{"dataset": "photos with spoken descriptions (Open Images, Localized Narratives)", "encoder_norm": "layernorm", "text_encoder_fused_qkv": true, "text_encoder_bias": "all", "final_lr_fraction": 0.05, "weight_decay": 0.4}
Rows from block 5 of the text encoder of a small contrastive image-text model, named by matrix and row number. Rows with one number belong to one neuron. Each number is 500 + 40 x the weight over its row's rms, rounded and kept within 0 to 999. All counts start at 0. Numbers have three digits each.
After each neuron's rows are labels from the 100 texts, of 14976, where the neuron reaches its highest value: "tokens" is the input token at the peak. Only what is clearly more common there than usual is listed. The data: photos with spoken descriptions (Open Images, Localized Narratives).
# fc1: MLP up (text_encoder.blocks.5.mlp.fc1.weight, 512x128), inputs 0-127
# fc2: MLP down (text_encoder.blocks.5.mlp.fc2.weight, 128x512, transposed), outputs 0-127

fc1.37:475499494475562503461528477549541446531477443526494486562405537463497506498590499507511476584476494506550490505513559515516501443540455500435456523439482544522451491477508491474541465483501441510538477504539564506432515491493511524551576549554447537471523563535534467522532494495502463538426473543515517503474436397590462456489534528418470442499525486562492463493467545547474566438462
fc2.37:507535564537495533499515524476556497408424433505482451478443589503545560534516511493483437544469490468523457512537506513501490474547525457450571508423510497467532462462480513551463527574513511472482516555539448545488474449623429489577449546568519497494523502481442565556487509496524494488470485458528509503489491447509470495455499558451552487461511463538452548531550538511458536455563
tokens: "<end>"; "building"; "can"; "windows"

fc1.64:496476480504528526507545513453483454470557515501472483451536459512491517512487570504546528524472521505505527506543461477517509498539467560452434452416563546535447510455466544491464440478512436503515486558474562393491582542461433471490582475468547526449519535547558467483529456468509505586504545474480504447527426498568456531471555477425484498533515457545447449521442442458553484497488
fc2.64:506558472553472553486497543536497543498501507491508536505465500492503537526488546527533575498512492437448442535528482454524533601533547499413591453448559449511471466525525472557487474521501465529505514505599482462426469498511477491452465509497612517467555516439515475512459545578528519433516534473467471433432543472499432489469553454447487481483558423546538514506487540499497480459499
tokens: "and"

fc1.333:486505497440504533581538515491518463529539390523490459452453510471504542555452469485553496529478589542447447446484450507500439454548569454479446440482504549522546481460528510462488522535419447499484448502526486467527542466517516562458510541517485495467526515488513482490519537447502478540543583388534490471483526540451520503486522552525501551463465471459409503523484443423434518486529
fc2.333:469543485474533464470554537457458458487588446482451476569465456497525483525552484593516481447470481526524480524500440474551489421540536557508471484501473441479537490517499440504539540434418534529473466472459522431479488516522480479503527466516546494552480521481482529559484526481406458517579530414513542531504535440466558549532531544485463545509517453500478560464537507408438523454537
tokens: "flowers"; "<end>"

fc1.171:452536502518497529560414510470518438557528517578482512538487493470432456538467560518471505503498482461493531513481525519491485448480517565494566467440468491482479507577475530491452463450470458449599531518462424506466562546486471482619543491494559528521491468451547415487455482440463500507461535490547532462473421450544476507430507539549454477447457488478542526490478489497539527566499
fc2.171:520461431466539494470479525502498514571459469468442458500449552510520547465421437529427448515555553526496543481520474513454449482483548491534448503577525563562548486477510508525498473503553463433561609544456477483476465502491518492482479532549518523448500580519539494471515445456525523497525468507552439513551424477540475455529461550466518473552529593470531503503416530482540543537484
tokens: "screen"; "and"; "projector"

fc1.511:499504469458470520526436493485444470486583446552411517479501541443534464464562453463553429553462522467479542521509520548513543492554454485500526577484507544482519487544531512510530505555478470514521465534520444551533490532494530571512571547519527516455496475512541442525585421523564469565525567459512454446477500503505579552512534595472463546530501488483468520449548454497463449533531
fc2.511:459461457495542508487519460518527487491491455602498554499447482513531499433454512546499516536504502513501457530539503539519484482444490555468468600492461461570503537546496444480502537513491498567468503467562387517465484531569477554537499445566517434545513523455487498454543469514568432474542538455471497500417518421478485498458517552514551514542431476523461542485551511511483479555600
tokens: "image"; "where"; "there"

fc1.451:448530439425502515516515529531472432538497444482479474515513458432527456462528450502559447528549532555508495513469470522489516494482453505502432555445478513524487455522544512533565572493497513524547450500489420563520476466478446497560610508465521417491554507504574485492531478540480387554496534510539487436526475545520489490540498526431468487466448474428492478471451500550446467433496
fc2.451:454493516444533534507519478529526477501537408558497534492477550466476517468464477459502529524478479431471438537585472475489453525544511442448481513491546493520520533523533509484569544556498496509457467546510448545441490449572425560584473529577450429493501523469493547455487532542520444479488557501507538449467429418469512504437574477540501554432480536451469463444522443480498488501531
tokens: "photo"; "here"; "a"; "we"

fc1.51:452464499463490504471445439531499468526499483502538531558439553486455524541519489508531451579528537527478541569498579494467543441484474530521446490491456503453450460444544568484551496551451522540497478556520410500501528457467491463536527553588452445480514463489572528437519481496527520541483502456549474456509467504594562519479465570510494542549494446442437506475534533574500456473544
fc2.51:516495463435503536519439547522471541509455454601416539527537549534498475548522469547564453487576509493451446548579521494480499501490551465463515505466447495551521536564475495403531468541489467514538603502554411509446521526547524520481527491565500505552496543455497546559476535486577432512508519457440503513485472522469478480471469528543541497551523509502438536494520532450484451544511
tokens: "photo"; "a"; "picture"; "here"

fc1.355:491444472443524545557449533542534395482476418468478473496467481440524449555535497453550497552528539547532528473545540442483565444457462528493501532415454531560512497447516518480571491574527550538556416515521457538485457472486481480506610461486519443491529514530561500528511446476559538484516499468565487499489500482557486524472512545529495488487531511423451481482459474528431507474518
fc2.355:450482464429520551516436554518545489551484406548465507567479537525460507527461468470512471524488491466461455592548554531414512407505526543478489578497427494515532476554556467417535521554435498522470510535561440561493483553524456543524494484552503525474538537486509501528538511477541494503500565476533502562439433463477486505446492491498474489488470541409488522459536496496479564529523
tokens: "photo"; "a"

fc1.65:538413465436498527455468470487442502515482539567492472456496470526494506461478462524502416489493556477551475564432477529467477541577529475448507508467481476532512469583522484423481542477424525449579468543538543506503508532446558509433522559524540449541495487441530467540506518549485457534458540461458482450504429481545521470514522593436509555489502492561484460502533477460525538440554
fc2.65:440470493518568473455527539483468507542478455495509510476484490477518441536484493518502572570529460523429482557490506502467425440471521571412419492500439531582551478560532534506509549510535441490510513556543467494486530481519500546578588519485523551451562495464497547537512512456482429474526544512484447519489493552472540450432575521420464476527476470487493458540477489468544540522572
tokens: "white"

fc1.486:485543506467527498551556538465585517547517433518574491484508527492469528557479501511583505508501511500469533511484514520544525489581548484490423539504488482521540456500441509484490455491385442502479441544447422457492490497507536542478536462475500556519480541533444534518470455508544435498527577478523521516486478512515520585515576513482490512433450432433376472504503550460455465470493
fc2.486:470531472470468488530544523466520447513588510518489490574515505595508472529523474528514441479537527583440495516439499468545535480560534482537432500506544494475503511489503486487483483484458479540509522510449501512432565531496495533454454468546497510465572533504434455556516572482480495505478523478545493591458463509499487516630475495562487556453494535527492594440482409453479533420517
tokens: "<end>"; "leaves"; "and"; "flowers"

fc1.380:446509478447524430512418489519490478501541546487463459450469490578531438508449543483519486413569491456503405537494466429483575549455450502505490422506516506538494533515542486435469489505470517480438476505552554462482547490466491567431540437449507555488500475412440533503579507563486486465560520504487556559532532470472555474499532469538491503466465474460479562474517468504493541477519
fc2.380:454467503554522484551506448466472516489505504490477534460450541432466540486449474515516452491453431512490540557516506504421462485470509506568493556534479551514587538415448579547450475490478493485493552549477559534489514440497435561466484439522510563519500530467522562463544434539452538564507496452545514483468461460540412504468533472443505519444512483492535485538498533577498456476413
tokens: "vehicles"; "."; "and"; ","

fc1.413:486447460457521521486464524531501418482512430539436522492452499517513436468539431441558479556504460496493483458476520538503520443523472464454440550460454510567508504543488556500513574513521482553569486559560502537498484440526531517547537503525487443540522447451557429535537483532559441548574536491550484439533441506543559521545506547515538480497475518446430468502497424544484493448541
fc2.413:461481522446506520478500482503536542443498462588524594543528455490509521510480512461565541552524442505491447497578540522433494507504489524426506603436463473541477462498555514431545495481488529505441479513551409517485541473529454533569486482518525438473550537458526448518485479467543425493548569439494479465488491461517559466446501485521560509484468490457475480485517494495504479575607
tokens: "image"; "there"; "we"; "where"

fc1.484:464556518489514506530479413518443535548519514527439489525426440427464445485528556546498553486461502444448557505460542506421502501498483555522510561503460452465439499571498496452559566494490467441585511509548480466461601511456492537553499497525523484533538506425508425441482522503473479474528487481505499462508482510546475521546471508501459450476552477452478493486500513469581618509516
fc2.484:449513501436477498581459472458501547474492530527545541490473459468528496458413511460524531531541534520538559499489492433464481543395501440503493479478464513481543506487503516479486464426568533512541511524500567516466496429462479482499523523449435474468425565481563539456532480492480432467500488539517571530597505424454509495578467456544491449511567485527482479465503543497427467493426
tokens: "on"; "is"; "and"

fc1.199:448462506491579451537534512457522527570511540553554501473491478519492458558521537485566507543450515531497483536465459526566476489482534493508505473505437522533520465535551495566449524472438451461580434565531473436565506498430467521517523507482567467566543477467516552559484568524479393550457502464469514460487580552537444500487590471465496539485477540526544490500445496515527539472512
fc2.199:493536509530484542434540531477414439469562476553531442442527521483527440541528520546476450490492465523427423511581486568477523501545525454481499497566534438557415520501486538436525481507525546485502492445528408500539448502498451565469455540523565512532562429544477457548541476491563501501553490485481473523500501493565500490444513533493522556529446530524497493501563447521545490502562
tokens: "."; "lights"

fc1.4:459470459515518592466518486401521529533588455540553515493536513489556448557484529460491514509572470496513463520426447496441505453529517460404455409561566505540480525496473477501497504529478412562519518504528518520476473506474484516458474449492438464537523466536537546547525444524515516567458479519534565514534485564500515558468534512470452485474443503464445550525519434498534509440457
fc2.4:493473451454534521464545508528514469575509499515530521469540494462540438535516446479441477525575477488419572485502466464530463523528536480542484520521482464541512501560481471462519452525530431428590500467508507488574483505442566478519536469484448542475529461507563464460460502533533492549477475520462453451543521575527466554537573559430491431526473512496570478556449522538569465457438
tokens: "and"; "plants"; "."; ","

fc1.49:507500508532535526583543446473474452543451482486467522543453450525524441471541454450535516458520519508494457528449490458558463500502596504540577426488553510505490439530444513484520511458519537539573516538473525459521517471519490530549549506471456509462551461447535474552481442491561483499524567442616531521551481451519460583502532592494517502472530463555516494576484452498513532508455
fc2.49:470513517518564453504508509433436555504545478562550479445501465514487502520490544468514428448469527485491505423466530525541495509536439510477498496561458452513484494461527534552419532472441522500477477482466576411484521485531484467489456446471565491575452403556566550496504444499512415484473508488440514470481510530540461471518542440548533536492430471548486509500494441534597542483470
tokens: "on"; "in"; "<end>"

fc1.360:562497461515503541454466479492458437462489542514439463549491505465484452462487436517483460529526530474522500565451527549531470548514536410503507542537460457565566501503462451442557516454551505485503450512489542549539556469521417489491578461456569518531474464524469481567540460441506483507463509496455461481429475562471564545562513571468453531513451500507433519469497409446506538494498
fc2.360:462486509439468534417511493488534501508460535546516481485476452488571517525481513484451477561472445450402432505537439513432532427452487544482486481534549543456428484487555491490485448556545410576543503506480443527565448476467463446524549523512522499520514535486486458557495513527580542551467461547523461418466458492461524450490464500441445502486456505462474467489539501511504461563454
tokens: "white"; "can"; "this"

fc1.498:518441488438534520465471444511534429486526482543456475515501504413512461515580514503565495506492465500490570518468507461511524419517480557479528542462537573566462453475472525502545541535486503540552446543555517497471467448495446478560583487495434507496516499471539451520530485503566447519520533530603448516559506500573496496475434598515484453556485446481465496539502465546517477477576
fc2.498:438498530501520587486506541445510530473517488609463515494500525570548504498499520526552509531482496471502418563525511531425492519471475543415473565476434419559479479488472498473555486549495463498493483550561430544426523502511432546552501527507565514541509467525506483494455474443576484547486563460498442525433480477485495508461556486527490512466438550497462451461549465445469509557544
tokens: "photo"; "here"; "a"; "picture"

fc1.508:405473456463547524483428393491496473540549537490488492550460465463422436548446481550456491549466472473439530521457518527525468515511468566478540553457489503468446432515513534469526480540421489475536464539553488477458539567426528466567490480548521562529536509458513435516496519449448556505426483440521508469442449502475501525460566544514497550491544485520495522445503548489483532492479
fc2.508:533454495512571513564453523543570489467411460505475498458463451476549479497476542551567488578527547475478484497491533467476419468457559527468500490546459492497505455475525571496532468493524499431528584540502459497444479456418548510519545553448502545425429520540489527537434468422457528526489484469515461547455482484449500529450511560498544480496479527487537508442440553477451478550531
tokens: "and"; "projector"

fc1.384:409508477470489542542420465533457541573508559544495491475545446523444433533429481543521502483535442445440439534494500558494489518482461554508558483496463458509489501601493438475508549542524508501492483479486506440499562566463475515609534448507562522529562479467541448494498492451459508497434477403495513466513537478459508501532550474543522521532451492476506522490475518469544574529445
fc2.384:454435469415553438545463496454508516514473545512558451430511446509511467493488485480573449517505555589495479452447513490459451485516484436472422450580524576512536513483515481513465485509548468497576547504437579459559501473512512493558552485527488534468448467471472551549491473437528420540475540544513492486518472484453521563497496475549483493488497561500506444495486505525480437591532
tokens: "a"

fc1.318:457542454460468523477452528505506477546462520528452537522537445502414530515440477509538500500480483465498443455529543503456532515550498563484481559524476458506531501588546501524446526518426447505558528556476493505497575579489515499563478435527563573541550457533472486461464522432407467456468520435495529458447558499486520490532512542585560532466510545513530535463492489466532565543455
fc2.318:528471528397586578475536488514495525462423461536555457432514474458508476531430532471555541542528484553479510538440480512570512438550477452425415492459520542505532451514558514505469466537481449524558528495462529440477487470486491482550560516519467509478444467506577529507474513456482505564524502501448537541540521528571460495494527497451554553553541548455493513483431490498443531526520
tokens: "a"; "there"; "and"

fc1.44:492568458480530537508484541484500456471522382459478520544485429567506422547511466485563498521528464566459497453468458489495472452478464471500520452494482461472505496492508431529512547513449503518470436540478472442461466476492460510553489524553466495562553564487505501514498486542527441556505536494532462576532546510480516573515587576542486433434484448414412469516471477515443499493520
fc2.44:466555493488497511475551513499502470536523510481486445522540484541514494444477473536532469549448500513519424428470472492510528423550433453554455507548524535542463521502499436537458547400477446483562400456416593505453540537476470561490451542485506545538477497488536522475524464534493521502540515519505504457548512458527541548552500466552534545469486494492425480439563408545454468474500
tokens: "flowers"; "<end>"

fc1.475:439470459511503550551467470470482417553456464531531457542404458480454431553434521574445462571523466488491507537453555572492519458535514531448491527538544461441480437499464484485542453458479507514497522538505477504401548466477473491578505448558502510554493473481485512516522543516504496529434556512560505462467483516531425554473473480556493467559495523500543508444545547483534574518521
fc2.475:561431462514557462473481568496497470496451488471450480517470530464550536479491455507445480519501561451509509508504455515495472489509562527465476471525534429564493516455542533511528416552545437503564551558496527541437536551520513428488473524476572451441501500482530492543532522468553529478511415533535500491491470512479435392454528586490535464497544507473524521473444497462438434491586
tokens: "and"; ","

fc1.436:530486463504531473552528530568473428522549494486548534518431506551443477578546461564560523465502513444488456447438504496473492520566561549536471541521471570456527531497557541433454552497438530434486517483490546469451544506508473532542509547539555479452522471502562462470576523453542461488500537422509460429537500481548469551468501571487486479475497497489538519537489490439455569559490
fc2.436:455458536549455485468421487526507563590535500531501574460472498565473581529494507443470446530546455527522471563524514500458529514488555504553503538471497504540465482532522450501543530525584555456531451577512574539497513442514574573477564428486552501550464502520559505543508479557520504485504482566498497508459525494505445440510497458557503535549533505479558567544528484437481476462476
tokens: "screen"; "is"; "on"

fc1.440:532480437526475439462520561564548533571530430450510470473501512447487513452482434493458472524511529559508536575515457528430486451480498546534484516483527574528477499559451513509435434513470439530517483558490500517411492438537486497511502509530482474545510568448512460452545496576443454531507501437573503556443503464481423542492507472520450460437540527555550515518516472432491518461473
fc2.440:445475570520511544484479547556519515517454463496545504564569552474439499565507522516494508468448442525453474480444443464450471518458448483506470551566536541504513526463523423521537457544499470522496501437458470482470511439526567464548509515544504499482457500527451456453466573488541556533583497460547502539541502580549454454542440530513479446514494494524553563458562436484559524445510
tokens: "and"; "food"; "plate"

fc1.362:498529448535461537490474518491477570478489583499428572492429483460536516491504582530478482541496503537473538555467544535513496487571453462509462511453562549553516518437554551492523549441491503478509523545527441516482593443487503492455485471460586466505507544522581527507548504490513473484471571451512460517502503493523481529437504465500476448467513492490516506385444544507613534443491
fc2.362:546504488569485468509481446551437544444428461464514469505494482484547504540478428469475509488478475470457462543517510530487508620549471534449597482493506445463515512506459527494426474523494581499465568527497510492544515461524446492509519546449542456522495502515446550520495526550499537514463464469488550496549525538515556444395568530577452445456508501473590506510519512526474542557550
tokens: "screen"

fc1.86:516529496532551428452516451470571459543526514524470480519499551434507522562490413459505474522479489539501432529465518570526452511570459483493557502515511529523500442537519541527497454531464519474540460537491492505498530445506439563586486508474559547448490461515503533581510460548487520509469495453514529473566439503542411536441590563481513512449510505471552449551478455532591493530539
fc2.86:508478458456500447538504505502458451495458566549537541476442514398519552507471476512536440538445513532519519552494507520480472495528535486468546587453560440511453399555468514550542456425453511463504506505574488513439501433514534458492491492547519490471501490528485482520497557453421468528489503472525467482533505459517444502514533461524496539539503476602567503423503508516611537480439
tokens: "."; "<end>"; "sky"

fc1.505:491520422499477460472444424548495434482628535536469515508498505477461449518502410488471493466453502501480516558502509543488549476551482466466501568456497549501480463548529573482537528508491504551497483518597447478517497516520490511451586552508452527456465480474537469523568500502553497496506498478572477431475486497530562527539494555441529485537539536556431454434503435566476519533553
fc2.505:506520495453438490533484486462551567438506499611447556550491500534527530507501495490518527520550453482507450558501563564464471517452456447411473575412505439533498483534493451462535480573470455533451515507549460495520538470591494494506474482508493434520552498483505534470519533496583507548484580492455499457463481460507472503461527478496563488515508516456445493441515463514528443503606
tokens: "image"; "we"

fc1.485:497453472526453452475488457557485519493584504482480546517471500513477447515522443514516427540495528490536535485493551570480517452536468496476418528537500544565454529480460512468518568474479527551564519521508444525532528459486448524556512548479534450449506460480501442540615454529529463566531549490608478535527453535524550484465501587482528448511520469485434506507537501479467576493583
fc2.485:443436538524438477471452501530491520478519490568453523544456545492486494474458513537570527495563491446486443494539534464463506493486510510422532580456430462558470503547525457421560466475526500557476557535522437475490559464549521489556519519524455474457474524549450471537479453555492461565497546457534498497419485504524471546507565544522558511487461478445417537435504457518473436546522
tokens: "image"; "there"; "where"; "we"

fc1.132:505566547453474475442462506524496436536478518486493523483490447493464538532476475516503455487481460476432520558478522487474488516500515514492506547491502491499538481498531428506543478508466428441545497537558505403532559530439475547503472486535496520575578480539477433436428507465408526501501470453545464549414525526553437520499543552476532545485501505472506570454566523428510608523554
fc2.132:473513481475511529546503459465546417438447534493585488486473521499527515551442450553537517545570497461477554541442485500481456436482555432509494547579518569441451540522520547549530517479523466491533449533454484569541434432462530484512466488459380525515465457545538539488447513444520447447484460515492544517493465524436544526517479468558540545531477519463527498500482515489459471491442
tokens: "wall"; "lights"

fc1.423:422534523505556588467399519463497526567545428512479567567491507467486507520480533559468529501439539460486526544466505536476475447479456482552453522436495560509511495583518533505492485506480458471559487520522441459443546504505495572548610480469527508546539463456552492498495475479454481489459518520494503533479430496549484444464533532481489481444491522472530489479466536531578599472442
fc2.423:460463513435557497481527487570522508546487503557456537436473493525472430495415401465468496470544477504427460415491548450487506493431436507537555442506498548518466513507515527429501516443496499496522468553565520490477534530440578481521517513529479448524514496524552512445488533449490514586500499474464485400483468565488486530475594515506545534508489554441491465508494442505513554555524
tokens: "screen"; "is"; "projector"; "and"

fc1.470:389461516486470501570548544472576484506533468503478504476501491488496511511483465437541441509542490530469506540548471482544546471469559474541447441429466538505557453544518468541483543527499539536499509575488503558478487497467510558541581450502457499456499494435560438493516518475475469550461494495590469472476490514458562503493481526557523430451539410443487457540444436553531545519551
fc2.470:494451448471539499538448541453555519518506405453455527536498432516475481444591480514492539505497458499455462505474453500528560489470479583520459528459436514468519530524459536461538521512467540587543497520455483553458540493496452482562486457530555413499518517472506536525504506561487474524535546472581482532511531453536580501527517516493496417434489431498403505465524525438471533458541
tokens: "a"; "and"; "drawing"

fc1.462:464478471494483558506516466514570451502485473504448542448493453467484414477533434441470534584560563493454538497515558544536460468498543556552446497471493495445479538536499512479449496531436504486543451539506418499461567471427455516496504519455445443488460514524530512531571515515545548544535528473573465456457519457487512513487559570533441507479521417457428509463515495466441471523461
fc2.462:506523468512525545528469444553512492535552443503487449461448492566537537525511518475448535523489544456559530492507514517510422492434486416531550463583490449554428460465501553552534461532567544524527508573570463531453471466457455516533526473494434507542422468537436463559546503510449494506492533470469555544548503487528505474514509512563547566514479545468522447489498417479468571518485
tokens: "a"; "photo"; "drawing"

fc1.193:465522452556428523528523459470583523582504466505516447446530454545480436440499527451485505550505510506494535537548476511457457558568531562568538526470470501490496547529511464446460479549428559455552460560564449461420499550531520538484572483498504475448576525508510452556536513466475468545487521539540493497523524547508447457557535491526484523506484512423532511556441517497479472456558
fc2.193:529534541453464440449487516447451541510502540463570456503552485408451548482465469488473540493448505544541516431441531467545489557534466522515521536476564494558494528500450466497469503537588547443569492529435478471513537451508486516500463480497502482435472493559526465538536487500464546572523478569479490450528503465548427476489463545476487550541525572467504428476482473542604533559499
tokens: "flowers"; "red"

fc1.38:533511492439560524502542489425533397502521458464508501532523557478507474518527476454513432545520528504488481460553544518480507563539529505445538496542488426448525475475473491537483512506455562560468395533473534467440499426535498525595450491530448518479483528464433457514528420487522512551467489503486497496469482465439519547481553528525574533514504430503515479531528419555461441440446
fc2.38:511463521471504516519423503502572495436494478550509493574479520563480521432395521473598497500521517537534453512538541509497480494525568442512463492484519410505458454489533502541563572477515510511493550565465555482528428447522449511568475514507495540528523569464420504492501536423432504499462472442483534482508533481536576499532460484538546556476443569474479542441530493464508492534518
tokens: "<end>"; "tree"; "sky"

fc1.477:529530461569472482477495465449530518472564454478441464504545468480516474481548433549505515472511572517514476545511559511480563510572574482441488489476540498539578567535508450492527528509468536444475486492536494443433480538506419527443519442440475453443537563544491487536534457516493485477582559493465549501497501512487485463470472527463546566514445409532425546521553462516437450497496
fc2.477:531529473549509431474502532560507480474537500520439500540497477518454562481545564491488479530460429553447512556451534507495543538515508483499553461441464496592468582468459576488445524478561491465548488503511502531497576527538492480530550458491518450480514548492492530554499488543565549466543512473537485422463409463553498530428472533472466422440515518494453510452463486565534466443564
tokens: "and"; "there"; "."

fc1.476:488538409478513526453454463529504419493555497500474520476429427538511428459475420467539510506455492491477443508473481551416524478492527488489479549509526571469450524482506543471439444535521478492580447527501456485497473501442511527514513525520560530511485450456503453470577559546537479566466552431556494472487458452566458537562540495527500463530538449446440520449484536504513512460572
fc2.476:470532482484561535476462491570474528461478471588491478512534474445492543475522498438505496467563436453496478528575536532484487472452542453447437552448517416582486553575537456490491562486482477530451536441546439496482476497565517523542534531492490477477520474546443464568514468462520447556529455452473434451480453525464532519543498509523479530535459489446454472523513464505507443502606
tokens: "."; "image"; "where"; "there"

fc1.464:475476432488561464536434488491513512535534496506442506493500393492474484404481453450542506496587543479457493559421512459501515523484539477473509549426472548504489515486433513517503557478513489479548504506495590422483513507435445479460576503469511507513532517434590442476499461484483388523506519460570508491526581528565525473485530474532536430452529511532516529495476510502547496501521
fc2.464:529515522524524437536548537489482462493552551442496488509501511513542504408537491513580542425428539490485495457483450408528538506462472521487595491495607469489488500453471463482424466448473497559513521558537487543464500471585488541448509475433515505493500529497481498551519461541454469496582563442530554428521502461456497497507533433524568482480453464554517558516460505493483455481498
tokens: "on"; "and"; "."; ","

fc1.296:424516481476545547552409409470518538583464538509503553460494470471459475518478499542479517523554461485492526504469460532432507485467537503491479498509471498517527463597491564464489475460516467530614536555526463508471568541506483492505529452452526501505556495433559416485538526440488518480485525455478444423464506475571460464462553469478444486526468525454491528489513511483518613530525
fc2.296:456503468510547571547422495489486482519498550590538546474497439479468523494426479552516556541549485494511500522478485501491466475425543492584493501569512498528534506503478523513498499429470503489569509574449540511531554512467554501531525532499458552454449482463525541470506502460457412524560467534529486458564486476440474522590448487533486466508502574484460511451507458540584492568409
tokens: "a"; "on"

fc1.346:551508469545404501546538442502548471494514503448475476534469561449540542539455529506485377466466463541516461515475548443524543421535506520523504549444486477475552499539491562528544562512472482500488553488563548500454472521549553515503483533486444497461528532532429566564508491550499511561426485512522553508511415499505497501477438489539533556513527537450417436479532539544497477505461
fc2.346:549477441512542421520500504442528512499526488445543537455492497451502512479523458493500504482498529554466506489406477511526563496516454450468390540524452561526488518453496450463511531526432433491494494465517536531535514489534592431468502528499473513471461440536472495570499519469516436559501506498474538589573471473468515482579544528500511451536445482545489438438567455531429463540450
tokens: "<end>"; "."

fc1.398:478472500540506566532494461499536457505525554555433460479443472498473485591509477546488539577533486538457522482442527566528443465507446535447551466454546529521434452522548482527526487474438543475569471577508431452518590546455476528518478455540488515526535439502481490483551532524519530539423538461541435469460481441525442459514515486466499463487506482450493498467560494463555575546524
fc2.398:544444558497516536502435530510529566525404549520557487461548453552569466509436529492510495527555496454527491547510522501515452419502496469463445470503497534528477542563508553463460564504470444440557585506485543424464503450461583524499541498522462521459497556525508503477451466449496521476445420544522543532496547525474453471451474459457566496508498540486559530452516529527524469548556
tokens: "screen"; "and"; "projector"

fc1.312:473523471460520429554468495463432548521549524507465445519440507453482543483478454469570509456561549540458509456443502478522535514442484517486558428498487594554496514511523532490509477460454471480501517496540563534498556458457450504515602455505436412470498533465547530498546426468523448548556543461581532445517545455509518480544546471469504470454495493551491535492429482505516473434505
fc2.312:441441509484552484516486489421448547515509560472451458497484507548484540443469563500563516468441539505513525503529442461473508470510495529502555464514615530496571505475490513539460489528442499513466503518513464485532540415488470470525553445423441468481566520514470589504497476462451410557576535511556494494507477471511531575510476443539501474485551481585475510545456495468492473426476
tokens: "and"; "."; "there"; "on"

fc1.391:471562540496465440462495539538509469489501514475467537570466458464499561537453530585467532487501518439480540504479557525491554500510564573534504551451441446463470535505501426505531484477450507488537516517550490433449462511485472508515440468470575533579591491483524435475474556451439479479515522400537461491473513505524446537520485463514567555557471503456531558473529500432539510485560
fc2.391:512563560483462539465571470487487470429496494491606453481466504467511555551536492526514466552553521497540501455429494532538510449465469478522463533547528558485443535501439519583525519412489463498502436480428537527486439472429470497496442480438402541515492459549528518462453508460494507516522442499462468548480475542493499571578445500513520503573450468534468484510491487518521502453435
tokens: "wall"; "and"; "lights"; ","

fc1.302:439546406546490565517476530480470448517503471577514522477521492594428485527465555438488488565509553498552478530521480488457465457524496546483414522458455512555471494493470527493479548465435495558557447555492474544474494513554522483552557470576447549482489452450508439557549465504429514583493514484513458477454490529447486466513528533452532530492475446532446501490463455561478555505493
fc2.302:567521494509479495553415476497477472529445428545450556483482477462534427501476550522499461451527498476515440582482451457435477527548434474413569541496501452501430560491545541482515495571510488561437568547487391490477490489546467534555543484498472528481562520459517503532540458498492471430466496446498524467463504486484511488492494532505431463463543516514436420521551510474528500495528
tokens: "image"; "where"; "there"; "we"

fc1.259:484556443435518524498562530423567483525474387498504452466502468549482526513473501466580438580515547551442440492422463483535486472558521447531459500529549527522493517537469489482478536501461511485496488552475446504531499501480516570448503545526482553456541505526503513559501448511495427571523551435481527504480553499457514514539567546518525524507437459439413523512534534455429508466488
fc2.259:478487477424540486488505468471457457554522475452515452511471495493511456446508520488504453502491567589507479495515532520537549492534556480495432516493530477494538504524491476565544548444389496474555444535408562477497514542477543577516501464528474552468567501529511493569455550501459485448501539495453568528517543454424488503591511549528455555507520484533409550445478455466491479476448
tokens: "flowers"; "<end>"; "."

fc1.141:458551475499547464477460478473498528511496458509538513498465476517458548457555436466515529474562519558501455479486527498429530552513572570463535499421532471542503507476464588464467518510438486448473495487589537451430497554543542456506492496464448499445552526504500454495528515552519533529459577465570489509528513484560504512585496574513455435499481493467422513458454463505537567423545
fc2.141:561446505490489453434537530519486539495582444479400525556512519559556471509541520478528416490520480502521461565448455474520462586554474525453491536514463480491530539534495474437495498439427518543499549530552517501525468457528524544446498492516552570487452460493431581497583532542491456503466528492540499574461536510533529486517447550445497459459535477521434466437467468500545502486488
tokens: "a"; "red"; "and"